Weights of a small class-conditioned image diffusion model: muon at rate 0.0025.
Rows from block 7 of a small class-conditioned image diffusion model, named by matrix and row number. Rows with one number belong to one neuron. Each number is 128 + 24 x the weight over its row's rms, rounded and kept within 0 to 255. All counts start at 0. Numbers have three digits each.
After each neuron's rows are labels from the 100 images, of 14848 (inputs lightly noised), where the neuron reaches its highest value: "strongest on" is what is common among them. Only what is clearly more common there than usual is listed. The data: stained colorectal tissue patches (NCT-CRC-HE-100K).
# fc1: MLP up (model.blocks.7.mlp.fc1.weight, 768x256), inputs 86-171
# fc2: MLP down (model.blocks.7.mlp.fc2.weight, 256x768, transposed), outputs 86-171

fc1.118:129161105101095101115099142121127105124148119131126120150142160101117125185163076121063137092122125136129069130118094102150082114121110126145139114119114128165154103184133131153120140114106124102182112124221139185104141134114153120099126118101163122099095125
fc2.118:088122137155130159109130114134122173133111145093138146138146137109130134109084119121191110153127128096125149099132088130112155117137100116151167134149154107145161116144119116100156105131122141114107135133043179078136134138160127130116159119126150126113093133
strongest on: tissue: tumour epithelium

fc1.110:085117125115150102116082141099099146135131124097061124125085132135132118136142134110112143112128090100128098113057136151130110117185086144099128096089143123077099124110126096110103097130090125141110087100138114149119095095125099136125129128123135141138124132
fc2.110:142134133141105123157184110112137159125124146155187146130129100094099120143131124114092121144107146073134095105134142118118143129123121113103102130108145130095152132116124152091139120137188121093125110129161194138166146109142119144129138126119092091129110197
strongest on: tissue: cancer-associated stroma; tissue: debris

fc1.424:162135104143147127135116177130102100056110107136103125133110128107155178153107161138175136161133131153137122142120087117141146144139125136100136103134123115142151113145123135122162154181142144132161129142115130117140132144088112148110083123147163143100103111
fc2.424:145140120170124117111184127149112097163106207099154148108143108118153162093116113111096175114145133102110108091150140076165103094132109157127153126146129071131113174135119093161114097183191116148132140122173125154148137101115142143138125151132169158110149191
strongest on: tissue: cancer-associated stroma; tissue: lymphocytes

fc1.475:126157165159117110108099115148123135132133134150160101153090137166097121172100134141139072134125131181109138147107118127118118130138124166153164095130141155175104156092117134133115154139158127146141145153160129123137149120149133175124125152121152108131146129
fc2.475:133133135146131159123125149135113130126139116130125187116154135193107102104131123128124092127118116074126122099175126143112122106098103117155152140123108108193126142096088144112146074158156121132115127135098153148123164141111153086124115119127152110145116133
strongest on: tissue: tumour epithelium; tissue: normal colon mucosa

fc1.637:148088133132140146122076140171121130125121182147097098134144153128180116131148145140154081133104123111130105087134118109124125111154101092111114157119131119132092148132154135148137117105120132142138117128126081121102091148091082111165086121103147140081115138
fc2.637:133089127118132166146101107165096135095185108116115137147120174178121112090108108151138136097122138133164135071155129172161124137156089126113162136115092099149135167123129107087130118107152147114127150125096110142122124117107161140145148135105161146104153114
strongest on: tissue: adipose tissue

fc1.345:152146129124169126158171181128115115111154098161093164130103127122087125163147150158138177126138148149129148138115144144117134133128123139119139135115113176126122154128124117155171100148111170116116124087094119134094123107120132107175131138119095080135145095
fc2.345:111120114136101149129161097112154150128104165114109090122157117109100102094121127121132171137115116131122110158153156126122141147046105130108153116117129092132152150123139151133098163150135100099128112158157115097178126077154129164158150166136093055102152173
strongest on: tissue: adipose tissue

fc1.623:145110080131134114125212106148149140154125161147110129157166109099132129098087132116080151098086119116099140106126118108158139156103152140101130197123107112173138098128152131139149154189111129125106081106159103138130168152122107133104135144131131169102092128
fc2.623:146093116106109172145148147106093106139141141095123134105134102123123112134100145130159119127148126116118097101148154169076132102105146127149153126142112137112186086117150148124154075157116113155153132173127097129102139119132141121116151130128173191138108152
strongest on: tissue: normal colon mucosa

fc1.539:168112117141119149135133125151111143107109124127129133104154139118131149146159124127153142070172103126102125139139170103133130099119067127111102144113127109127144080106112119079156151133164127099204119114115158163150160148128103159137141125132135128098120096
fc2.539:074143107143137143113139152134145109119123114111113180135112176174084139164106129120125117145095143155130139126116165108079145108115077098148110132144140150121164109110130151143123108129126130117079112137128143086140147130123147131173153070129116123145130174
strongest on: tissue: debris

fc1.700:149102106160127090147111122141097130138154128173121122135178119139122169140112157147131130130146142134111129122085173105142110134116105127136141132189179139151124133114134161161110108117130170074094102106132137101051139084125123140128157135126127134082141155
fc2.700:147117129156174087097162151096128151130151136114158114117157135144091130167114170139187145142131126125145155156155119086105145124100109098121146090129148139122140153150116143169083106136138159151085107111137152146115140116132086133132082134147164126138154118
strongest on: tissue: debris

fc1.454:135132077155153131127112167116140055041110162123106104096145125147082148155123138133165120162142127123132162159102123123160147148147132122123158118154107144147125144105108138103146159153122152166125110143129099081115111157132133126143130173141132153134072141
fc2.454:140167115152103140105158131168129116147075151146119135119164120164148128111092134083098166124136131141090134126190097098089132130131105126087171124137149110127151126137111135101162120140089154155165122100103148122133124112142093139098166144142136186111139189
strongest on: tissue: adipose tissue

fc1.550:111154114134153131097097120150101138141124213135085092129122115129147157133159109115155100132140112094142058165155159130149111096153173090126100138107127156138127146117118109121119161140081133158143109163119120113121110122120104117085119113139165130122129119
fc2.550:154094103147133130105137144124095152181164078099130147142126137160134140144153123145113127113129137110146211144157148128106147157170160070169089088112096119134143131128130155167129051113116110094106129092150132110119104156141141151093127130104132118117104142
strongest on: tissue: cancer-associated stroma

fc1.518:137149127151184125095178120158129114132134115114085087118144099101116135128160085137085117156155111133112114106128100125137141177112189130168148127133140124183134190122136162138123128110124141075092161101166108142129158087093110139159115145133076132095175080
fc2.518:127105086155105155113164136151144143116107150130063154118095110095139143141136178110199121109093157132142147078166122166140087177108170125123145125137124135126172178138148132154131118098128125078161096165093087107138149089150144122125160136126093146093174174
strongest on: tissue: mucus; tissue: tumour epithelium

fc1.418:093124142147129117126089143108126092115126139099100138135114116144120097119130176098084148132109127144155130130146135103157167107134130121121088096147153134154131064194130095134111107120091140135145094125120101112126098107150134130143116146139122149091138144
fc2.418:148134103102105117135116143127148175095114121168115108115132117140125146145110166126106160128172132098114149123127095081107150106167140111177121159131116157096135129127075126095124120121146167111117144127099117155145169134149146124148113126122122177174139097
strongest on: tissue: adipose tissue

fc1.310:154168138133115129128160086079111134161118119131103114128122128116132107160166102198144100120104136110158103116122076109125136109119165042131066086134130131175169127105115173114110127184147137145094140121134141153123087110133112129152121095162096136191090131
fc2.310:126094166090141114140119132120126102063123081131116139115176152136119168088164123102152117128090125097142135131135188143170148128135173160157135101120165141118128146152111162134101091150135157085123119128145140143144135131121120147101122134077136150120130134
strongest on: tissue: lymphocytes

fc1.701:138118117139136156110143102116139136123144082191130126153095117139163146154153130093139177088116119139187126122137118135157144119097106125105106187127114110153138132074104104123137159124121144161152145094118127132151154118166135127124148103133074139129153110
fc2.701:103113188163112154142127088112161102122130118140134097146108107081123118139201099139097141098129120114106098152148172145133142129119148132156155106155109101130127140147084091141120128099184174114128164115098116084185078132134113092132136118137171114136137164
strongest on: tissue: debris

fc1.651:110135115165086117108129090104132155156102138137113091131132117154137157118111161095114101105115133147109141079091101113149124118147121132112126133145182143127117153148144111134095140126129164074133115136132117139108149107136091141141130083137138128133099126
fc2.651:114125156118129117091126102134131093103113136131114126129160116143145142042129184135122203150107133200152119161205131133140104158148106129099154125156147106136124135157106122130104133149121144102140128106146118122131114119125120123118095177121108195109161146
strongest on: tissue: adipose tissue

fc1.402:108163149122106115147160132094149147146175134157128124112142127102138125119148129157105096139125105173139143109105132174094110161124120075155139158157123119157210123152133155163112183119157118127153132113110095145133125109117088086134087110113085115146097139
fc2.402:090103124113133132151132166076162123141149158130130123127118139138134142108119160175153081112125144074146170129120175166141104066140114106172098141136157167151101147149128150166146131146129156137137121121090159113111109147106098120091119137123145108151119146
strongest on: tissue: lymphocytes

fc1.89:155131189131126131093132107121129177172126132153135109167168142116128166073113132172083156131127135142111139114161125154113114125118173118124131144125132144120140172175164120089143132116123144125101169152101079127152157144136144168131149122105158084108134101
fc2.89:116113176118135106094132147116106079148133128109150122115095128125121152192143143171208120141144123135118128095099115163127112123124161107136115120136128125142130147168169148159128126097112130136165113143148052145083141140131113110128119118105140067108149130
strongest on: tissue: adipose tissue

fc1.617:157121156133129117116152138104109171113135113159087145145153085151124140184094161134109144083142127122117116133124146086141087146121164161155106130134130090142103161114127158136097128144165171150118112136145142140108153084140139109137164108144153111109167129
fc2.617:163063145134149125112125129116126080138143153134098112158092171148162125158118167135082148084093126170135090127158137165142139062110115131112107116119133115119144091147072147114132173097155145142112125167108078150118105104137142120113112150124158113144122142
strongest on: tissue: mucus

fc1.175:122120107119173144156140121166149129145111115105127120116112138136130128123143137165131110109118161107140145110132126161142160142099113164087151151102150105156182126088133129163100129182136093147136123118174103102111099109091145138151094135148080123167138114
fc2.175:118119144133095121119115162151109124159197143140122145118120144137126105147131094178136109142124085162121167149146102100134110164102117145073125108146086154110138097103121114108131137148167137129113117140127104165149140139180133095158126139130082140168114099
strongest on: tissue: smooth muscle

fc1.607:188166152162105149095141110133170178138087166093125141094155121135163144132118186126150126134170121104130146087159115133171151109086151121142158103123175169130149134125078167119127124135136128125133148169108102162146122129147103121123154149135146084126152147
fc2.607:076116130164087115101174131142116090143145100119156103119098158090152160124105116114151094121086131170167106094088102126105112101156149117115145153156118101124109132136089099138113107129111146148124121107156120110134087147115167137141157085143143110182119076
strongest on: tissue: lymphocytes

fc1.100:110082137120119150121106128104139093127125117142113114113116147110133105130122159067066098191110104103163118142169110166143110123116110146102125116115139078148124138164125155132175137147107119123113097159102136126072129164108093109140132139133096134125152150
fc2.100:090125095097124115111106134141131146123140157142132127115130119137145149091129126082151137140141131128115126109139087139136140126170156133141119141124130138112111147136114125113122103158146128156143123136132064098140181165144143119132118170132134176128099140
strongest on: tissue: adipose tissue

fc1.690:108101087102102148110096104173124185144140138110150113099130136117091121127108124132127163148163151084126118179138173145128139134131173134111144103071088099130158109145142133116127115115119107110109146100111111142080131097096123114115122151089135100115149109
fc2.690:149103164126151131119120137141145057099107139105102122128133121154121151058125132125087191118094093172115139151161155113170097131131134134094164157169135119154167154145148137143107147125130155116151112124125095119161111070139128104110123119106144184155169149
strongest on: tissue: smooth muscle

fc1.124:140127133145104118108191094125124116121110133140134119134134123123139142103124153144140149161129102134133154161120146122143116092118132157131087136129191123139144125134143192142136166123096152141159081120171105123156151133089131081117117161132150138116169142
fc2.124:146124070133117165168101093160101132137128120122128136159063134172157117161140112103139125122128102105146143103137133116127155159112152155132163138126171110148107115118118116134139138124129113162112127097155138123162116114086120127114145070142134117140126133
strongest on: tissue: debris

fc1.337:116122152129138139109104149150112138151118109126028120128161119140114125156107151132125083140165110121093095125169134131085135121072162154118137117119121129100143145129158143145130126109113159127085115157165131133106134118115105140119130127112150164141087121
fc2.337:134122146127118126126122114135159135098135117121023160134145107143142096122171121118094167092091129136112130150074135104180117129132148127142140117138123098136127161125166114153115135130107115141107150098139111126111112167102135118127110104107134247131118099
strongest on: tissue: adipose tissue

fc1.408:143137147148116113097132101133097134131116104115142130120105131112172149148111111100097090140149108134138083167148161104119167090109179151094118127097128106148108139126131105082165142141118148106120149116160168142117135105119126161130137111105172120139099158
fc2.408:127152118154096117156145150118121100176113109070163111090108129127104080116133106143136102121151139142151118122175116114155150153119174117127104139131110116159182140162142064119112100141123149145147135100208111124147094150091170154085145063155098114145114103
strongest on: tissue: lymphocytes

fc1.192:108131131145112127087159096151139125163128105138162135135137082154127117107136110130130147072140162102111097113107145091159114122095145107137150104130135150136135124121130072139125116121158118079115152127133128126164132085078096140115143085100101093107136094
fc2.192:124132102142134138132126131113126127139143105131136121118101111082155153151141180084165148119145143107112110079175085105123071108114130076117081123128124148123144148132091132140089106060157167130146120100142118172142123154128144107151134137158158123110176156
strongest on: tissue: debris

fc1.585:179075137115133107135149111130142139158177098121135127137130111120135161170133146139144160095126105116167150094103121146138129122114127173119138181149152149143112110088134151123160106138107164100137098069149129131137100118120143122089130082112078116132124121
fc2.585:156098125156124100087113089133114099123137110098129103150176109113169123100145137117132161131130122134097111148114119218119145138100147125071121130165156121111133170157127124125150086104105141150145124085135120096149119128097125157185140124154159111141101137
strongest on: tissue: lymphocytes; tissue: debris

fc1.693:137067126149148149140137195138099108167130131154107116152148107147141143102120141127097135146115153129093152141091176152124120166126146138112085175092159103151100141178142150122153144126150169113132157091133127092104148094136147116099127168125149113139125129
fc2.693:111117110147144155118157141143137140106075116094157142090112152112096111140159150127135139145129144121109104144162113151132139110118098111109160141091101116124135134127130137074169129130130082146128153125159122164133170159159145118159122091145078092078132120
strongest on: tissue: cancer-associated stroma

fc1.715:138114155161069186137130156136115125147125132129154097116139136105117125121105134128152137143143142112107149183100145133149100138145136128050102156114145120115109128163111145106165083123129158081135148123084136081091105138124109131129169116113133144073101142
fc2.715:176173077137053133107102115105108131133115153120084106133111093171127153149111086118120107124109146129097122096160091094090092121132127129165158126127118107112144144105168148117179119111135149145138172134090070133138170125138161104152140149131120073145125151
strongest on: tissue: adipose tissue

fc1.629:140143166154116130159148122106091167089170134130131120117132106176109159115123169089128122162114117161137172084116158154118165147145107135112143153105110135118143078151159097158124152158142160158123134120148104101150167145124143144152146152132121136124105104
fc2.629:122143115153102132110107095106157153112117108111151163155158120167134141154111110138138091129089149130121108118128113099124111121121134108181145117145152110163165164125115125161142157166142147126121157159117109106159103104143187111141153157114111152106167135
strongest on: tissue: cancer-associated stroma

fc1.609:111138095080127093103119133185125092121099133149101128181149124154135140150147147116157134133129176109157095100114107116152150103126152124145119134107142103162165100120126131142131134133130129087113125148149078136109080148117102109158168078140160111166155140
fc2.609:149106128160189190097125100146103142080129139106145146088122136133111145083148158159090118108145127135139150124168136154164105105112163105092111093107125137110183123129136139150117117102075106080147131131145137124155081142127140126142099086118145135148149197
strongest on: tissue: smooth muscle

fc1.147:099118100133101079166076100102085164123125153131125145143124147143170178125086147108148132125156095107137162118092132147143157141102158131085126094117172091125147151116113132083099109143194174125159138137090114129124142148122125108141113137120160108106132154
fc2.147:166140090139175146187110143126120099114098086175120184126115146141134186152125123114091125151121137126105102145135119106091130149126145142064125153128125128136155128100127157149139148131158077103122122143149148152148132144145094166157151168129143147095107156
strongest on: tissue: lymphocytes

fc1.24:180143149136112143109137142150103136101126105120118085124126089127119122115099110121145147101113162134106149149183110123122088134088172133128165084114148143161124116121138133131134083148076138168107101147109126101101143128138127121141134171121107163097112116
fc2.24:132166126153141103121098108155141078146118097140124136105079157148116141140139173138091133141111134183110134161121129153165159129116100118095157143114126101129104120133136122121133167139121139182139159115101121153102105144101098137130127116140103134117130112
strongest on: tissue: mucus

fc1.335:087119150136108183127117092163125117119101145144121119136104144136114108098107119167109157127125174152152115166108175105113119170127120112160127166123146119125158138112088157120091134130150124135129118149122142156141130122126135154117112146110126104073102134
fc2.335:135116115123140075146097155178115126099146125098193137102130130124097121142149132157122160145177126156097167190142119130154121167145124110131134139118127156113109130148101131132157137112125125116149136086133132134129135143131121128113105167128150070117106106
strongest on: tissue: debris

fc1.67:172132134121138131121140116141113150151158140142128155107124162139141212150143132163147107142096093158127137171097124169119085134072097123121119115145081134125086158111139153139158132156114154133120137128110096152100102115114171136115110129125193122128161129
fc2.67:111100145096110127100164143133159106129107126126109102115124178137145190114095138153104125131175144098116122198146088086132138146134121140151162127112180115157106158127132120129097123140135094110126098127136135095142143121116126123115173126144156139123125114
strongest on: tissue: debris

fc1.611:057129110145133098154136087122149117091091121095148103148095123116128111142121113115143123142102114148136165111103151132126143160123087108114112150097114170188184110135126146153116155167145135106078128151137176157106139131128111143131128119148107122142110146
fc2.611:109122134134141126122115144114112148137133115092151130195154106098096114134114116158147159120124111144117145105124149143139123134120167162159120116100119139118103115101126177155134102120102133134075143178125122146103143154129150156100130124159162117148154130
strongest on: tissue: debris

fc1.245:115135144126115100093111145162088130171090100095077182146121128108128154126140154118128085154152125111111105128170152131155135116088118110126159140124149118165084094147126121110149083131142150110105112152151114127147098091107108138134146114109105124121172124
fc2.245:139132111171142122124143097147140124133160098114059109105122138139168120163158097090137097142118087144128172101153145127103098137157098120118151132138125158086128084139108132151131110120163114144092144111127134147108107117139140107117148110132118140125166121
strongest on: tissue: mucus

fc1.670:117147138115103097089137090083133137135114121117113090124131114126099127124103171148104092084106134115120160135161126071158100118149149125122133124136134111160132126139097094130125119123112158133104127095106124125109132094129117122129133119133110021127113091
fc2.670:138165121143101121109093129137114098177097113126054145141107122133111142114162101133121123161102143166136145141111128148100125120159149148111130120134120118148101118136124146080144140100103097108119154109133097133143108115116163123127120088132102035095097151
strongest on: tissue: adipose tissue

fc1.656:105118084144086111138106138129145133128108145138110100133089079154140157095119144101162164114144143122148139097094129165140138160189177142105139143177132137124124153131136087115081123113118129131100126142133108144132107142122144145179161180133142135138121108
fc2.656:095130113161134163076120139117130126128073089116151153143153114201105115175132159085171117111140150149138127112171124124037103143136119072173164119141136134127164137136098173094148116134132153150151113109112134094117113144156105136124166110143083138124169178
strongest on: tissue: cancer-associated stroma

fc1.180:100092120100159131132126145172104156175165116146122097111157091121127163105146129112110134139115102045126112131189139166136112113124136148104101109112099148141120112112170120143153104117163116139084144155115105162138101099083096092088134107084121135126149104
fc2.180:119124091129099127125122129114120126133130141124161098100138119154129134021116115136135153124109151128123158153162127122122103138156144123165161147099148101104138126119118136107129123163137107128129160121123099087155135148108131136134128177111115180129073147
strongest on: tissue: adipose tissue

fc1.303:087099136145168129149172139098118093081124131097129096133105124132148087138129176099152112145151181153149146167085101183150118126093150118107066107147112123182093120113144101123144089127142122143133147100078137118092122098113136151145166113086160113176124153
fc2.303:146175150152091121119181145108098136117142111160121115102130116146170091114151084097101118138098099109143123179198112088103110129108114127108084156120165103114099136117177154146119117112159128125147106119165133113138109126141153117126129112090156119176093121
strongest on: tissue: mucus

fc1.344:121114111122121074117131122117106115108157114146089162110094108134124121156159100119077104151131097106121093165132112110085136129109082085139114094129110164140054141109179124106171118082118133157078151139088111141136115109160106124089133118116157116105167130
fc2.344:145116156127065116124084098164131107132135121125086121126109156128120108137160101140102106127163171137077142093125115112168117109114107169107176117155121166134118143146138151112163158127118130142085168127114112138143108151135110101155159120123112132144100132
strongest on: tissue: lymphocytes

fc1.70:118089112123133110144147145130073156148139125123118136164137108127156124142092126133130127127129151175137102155123098120168115116113146111108091144095148101137132088146114179157133125157141129149165126136128162135111158127169114106125137168100114134141143124
fc2.70:146148088127156090130147116143097162128125140097145095162117114101128121118110172156102116121139117183095137128131168138143145092078105150165164139122112150109096122109107092129143175080135147121132154114125149152101112111123102136135088063132173130140130119
strongest on: tissue: tumour epithelium

fc1.477:091080142121159170114112090119114145109122113132142133080093191154101159143102122167115145131089087104155114136091134141130089159116092137121129161133167142126157131121149155123136137139135070139133114133108151158092068135117149131120129163131150119153134128
fc2.477:133143152142094101094157132117169110096134137130130151156163157146113140128168137162159124118145152133139135134125122094115149162120113126096113075143078119103154100136118107125140136116171150152107134147139147153168124090157082117135100134113126133161136119
strongest on: tissue: lymphocytes; tissue: debris

fc1.682:174149122154144090155130107144124113107136143145153125102071110105124119173175121090112118095132118115104139107112134132123138145132084138110139151082100164187164113078127130100098174164098107151106141114152163166107168127061126115110135132146165133106076152
fc2.682:188164134147121085151130145116112107135144128103156125137106099151134117135132089112096112077154132110125114134110125091097119118110132147103129129129149149148123125095102152145142121152160149132137096150147109163123066124081129126122130156137095138152172135
strongest on: tissue: mucus; tissue: normal colon mucosa

fc1.315:130101090144148135121060117107138117136139128079083111137174103107143127105126115125073125107101101123154093143151128113119159144133143127088139128158152135127129134131165135109140103129120086125095081145125100102142149162092136119183120125123133148140117131
fc2.315:148167165133120112126085121135135122171118138115093154125117127100119114187153131121154123148180139145109123132153109128110121083129151160098100095163124132150066114126153134133140106054118141151117147133132112165128164141125144079111123124155145152126110140
strongest on: tissue: adipose tissue

fc1.718:119172111173103103135169100115138144089144115164185151174071109158116111126115132101098124163114129108117134122139139094117091144137095130110134097139134135227122095129158125089150142147150131176116150126084169169142159146145141135075126146132156147160168158
fc2.718:159133144133127178117114157112110146112132118137071050133107151109162129136100146113163131112094111115180106099141144135104102170197134129112137135119078145146136121160203142150113137148091115150123181130107111082140129100127081119141131123125117107104125127
strongest on: tissue: mucus

fc1.81:132114097123120126110139151097158111118156140130206154138160138143101124105074138133128185135133191122115158117103137141159140159066088109111121154119179119132155147104120130135124108126138153124153138134115125130111139137120119104173141104093119105137122126
fc2.81:113113088120110131115148106130113138102074131121136133091160107128110129139146135125108095129097115120093110132141128110138118154114142152135111122144123121109154126100138139165127112131135117125116118141120124128143133127134165144148119099080117159181096075
strongest on: tissue: debris

fc1.541:147113076097129162132139131149081112157094109162119120149161141150103125091143149114089126093148132102125124157125136145140151178129132117140159118144150114140131112144120153183123141125146128108110090163166133136113159127119110099115114173146136121089130115
fc2.541:152159140132146136108124161131110142108083081152168126135106123138127152159154157168141177061153111130132134182153136150127166124141080112179111107137136117141153157141156104143174126159123140159130091099130134124120123143134090125109160143149105073119109145
strongest on: tissue: debris

fc1.154:104147130183118133141142161123114123131102109187171101110147141129104156170105145134178095141148164121140139117099116147153142083146155092127130164151117115139157107143178117111103143092114156147150122134122148158073115104113133143119111166125133156130138098
fc2.154:140142142179117133101147116070095116131137129120175181175132112122149129147159117124143126104119135092108096135112118114138104124113128125103135112116134109142118134145150125137128123110098126122133150137147146142094147125123127082109112148082104195109140165
strongest on: tissue: adipose tissue

fc1.133:116109123167110108132158171116155140100137110106105099102099122136137108136116160164141121152173136149199133125107106153111129139127089114120064112125091122158084110112115107148145102118143125182112126148111147134099124124077132107137130109161097119152161131
fc2.133:163118126154170138156090131122093116098138141154117124137122139130114086152137120144102166104105118154184136147120154092155157162163092103070094144118137113148096121117147146145124186132114135185140148109160113121170108119161140150130101120129122120109134115
strongest on: tissue: cancer-associated stroma

fc1.307:137175094124103122104174135109160131105151111083120113152096111080149110183137126125148074096135101127122163140089147112146149124108115120151133120112080118185142131084102125099087136148128102146140153133114117179134150163104129127122131124132144123148088100
fc2.307:120128129121121148154131116090134122139128150087146109160115110130124135072156164149128113129134132121131115152126119156153137110109098110121123127103156138107128173175135168120090117106125120098153113171097157115138159099136139159106129132147113114158122124
strongest on: tissue: normal colon mucosa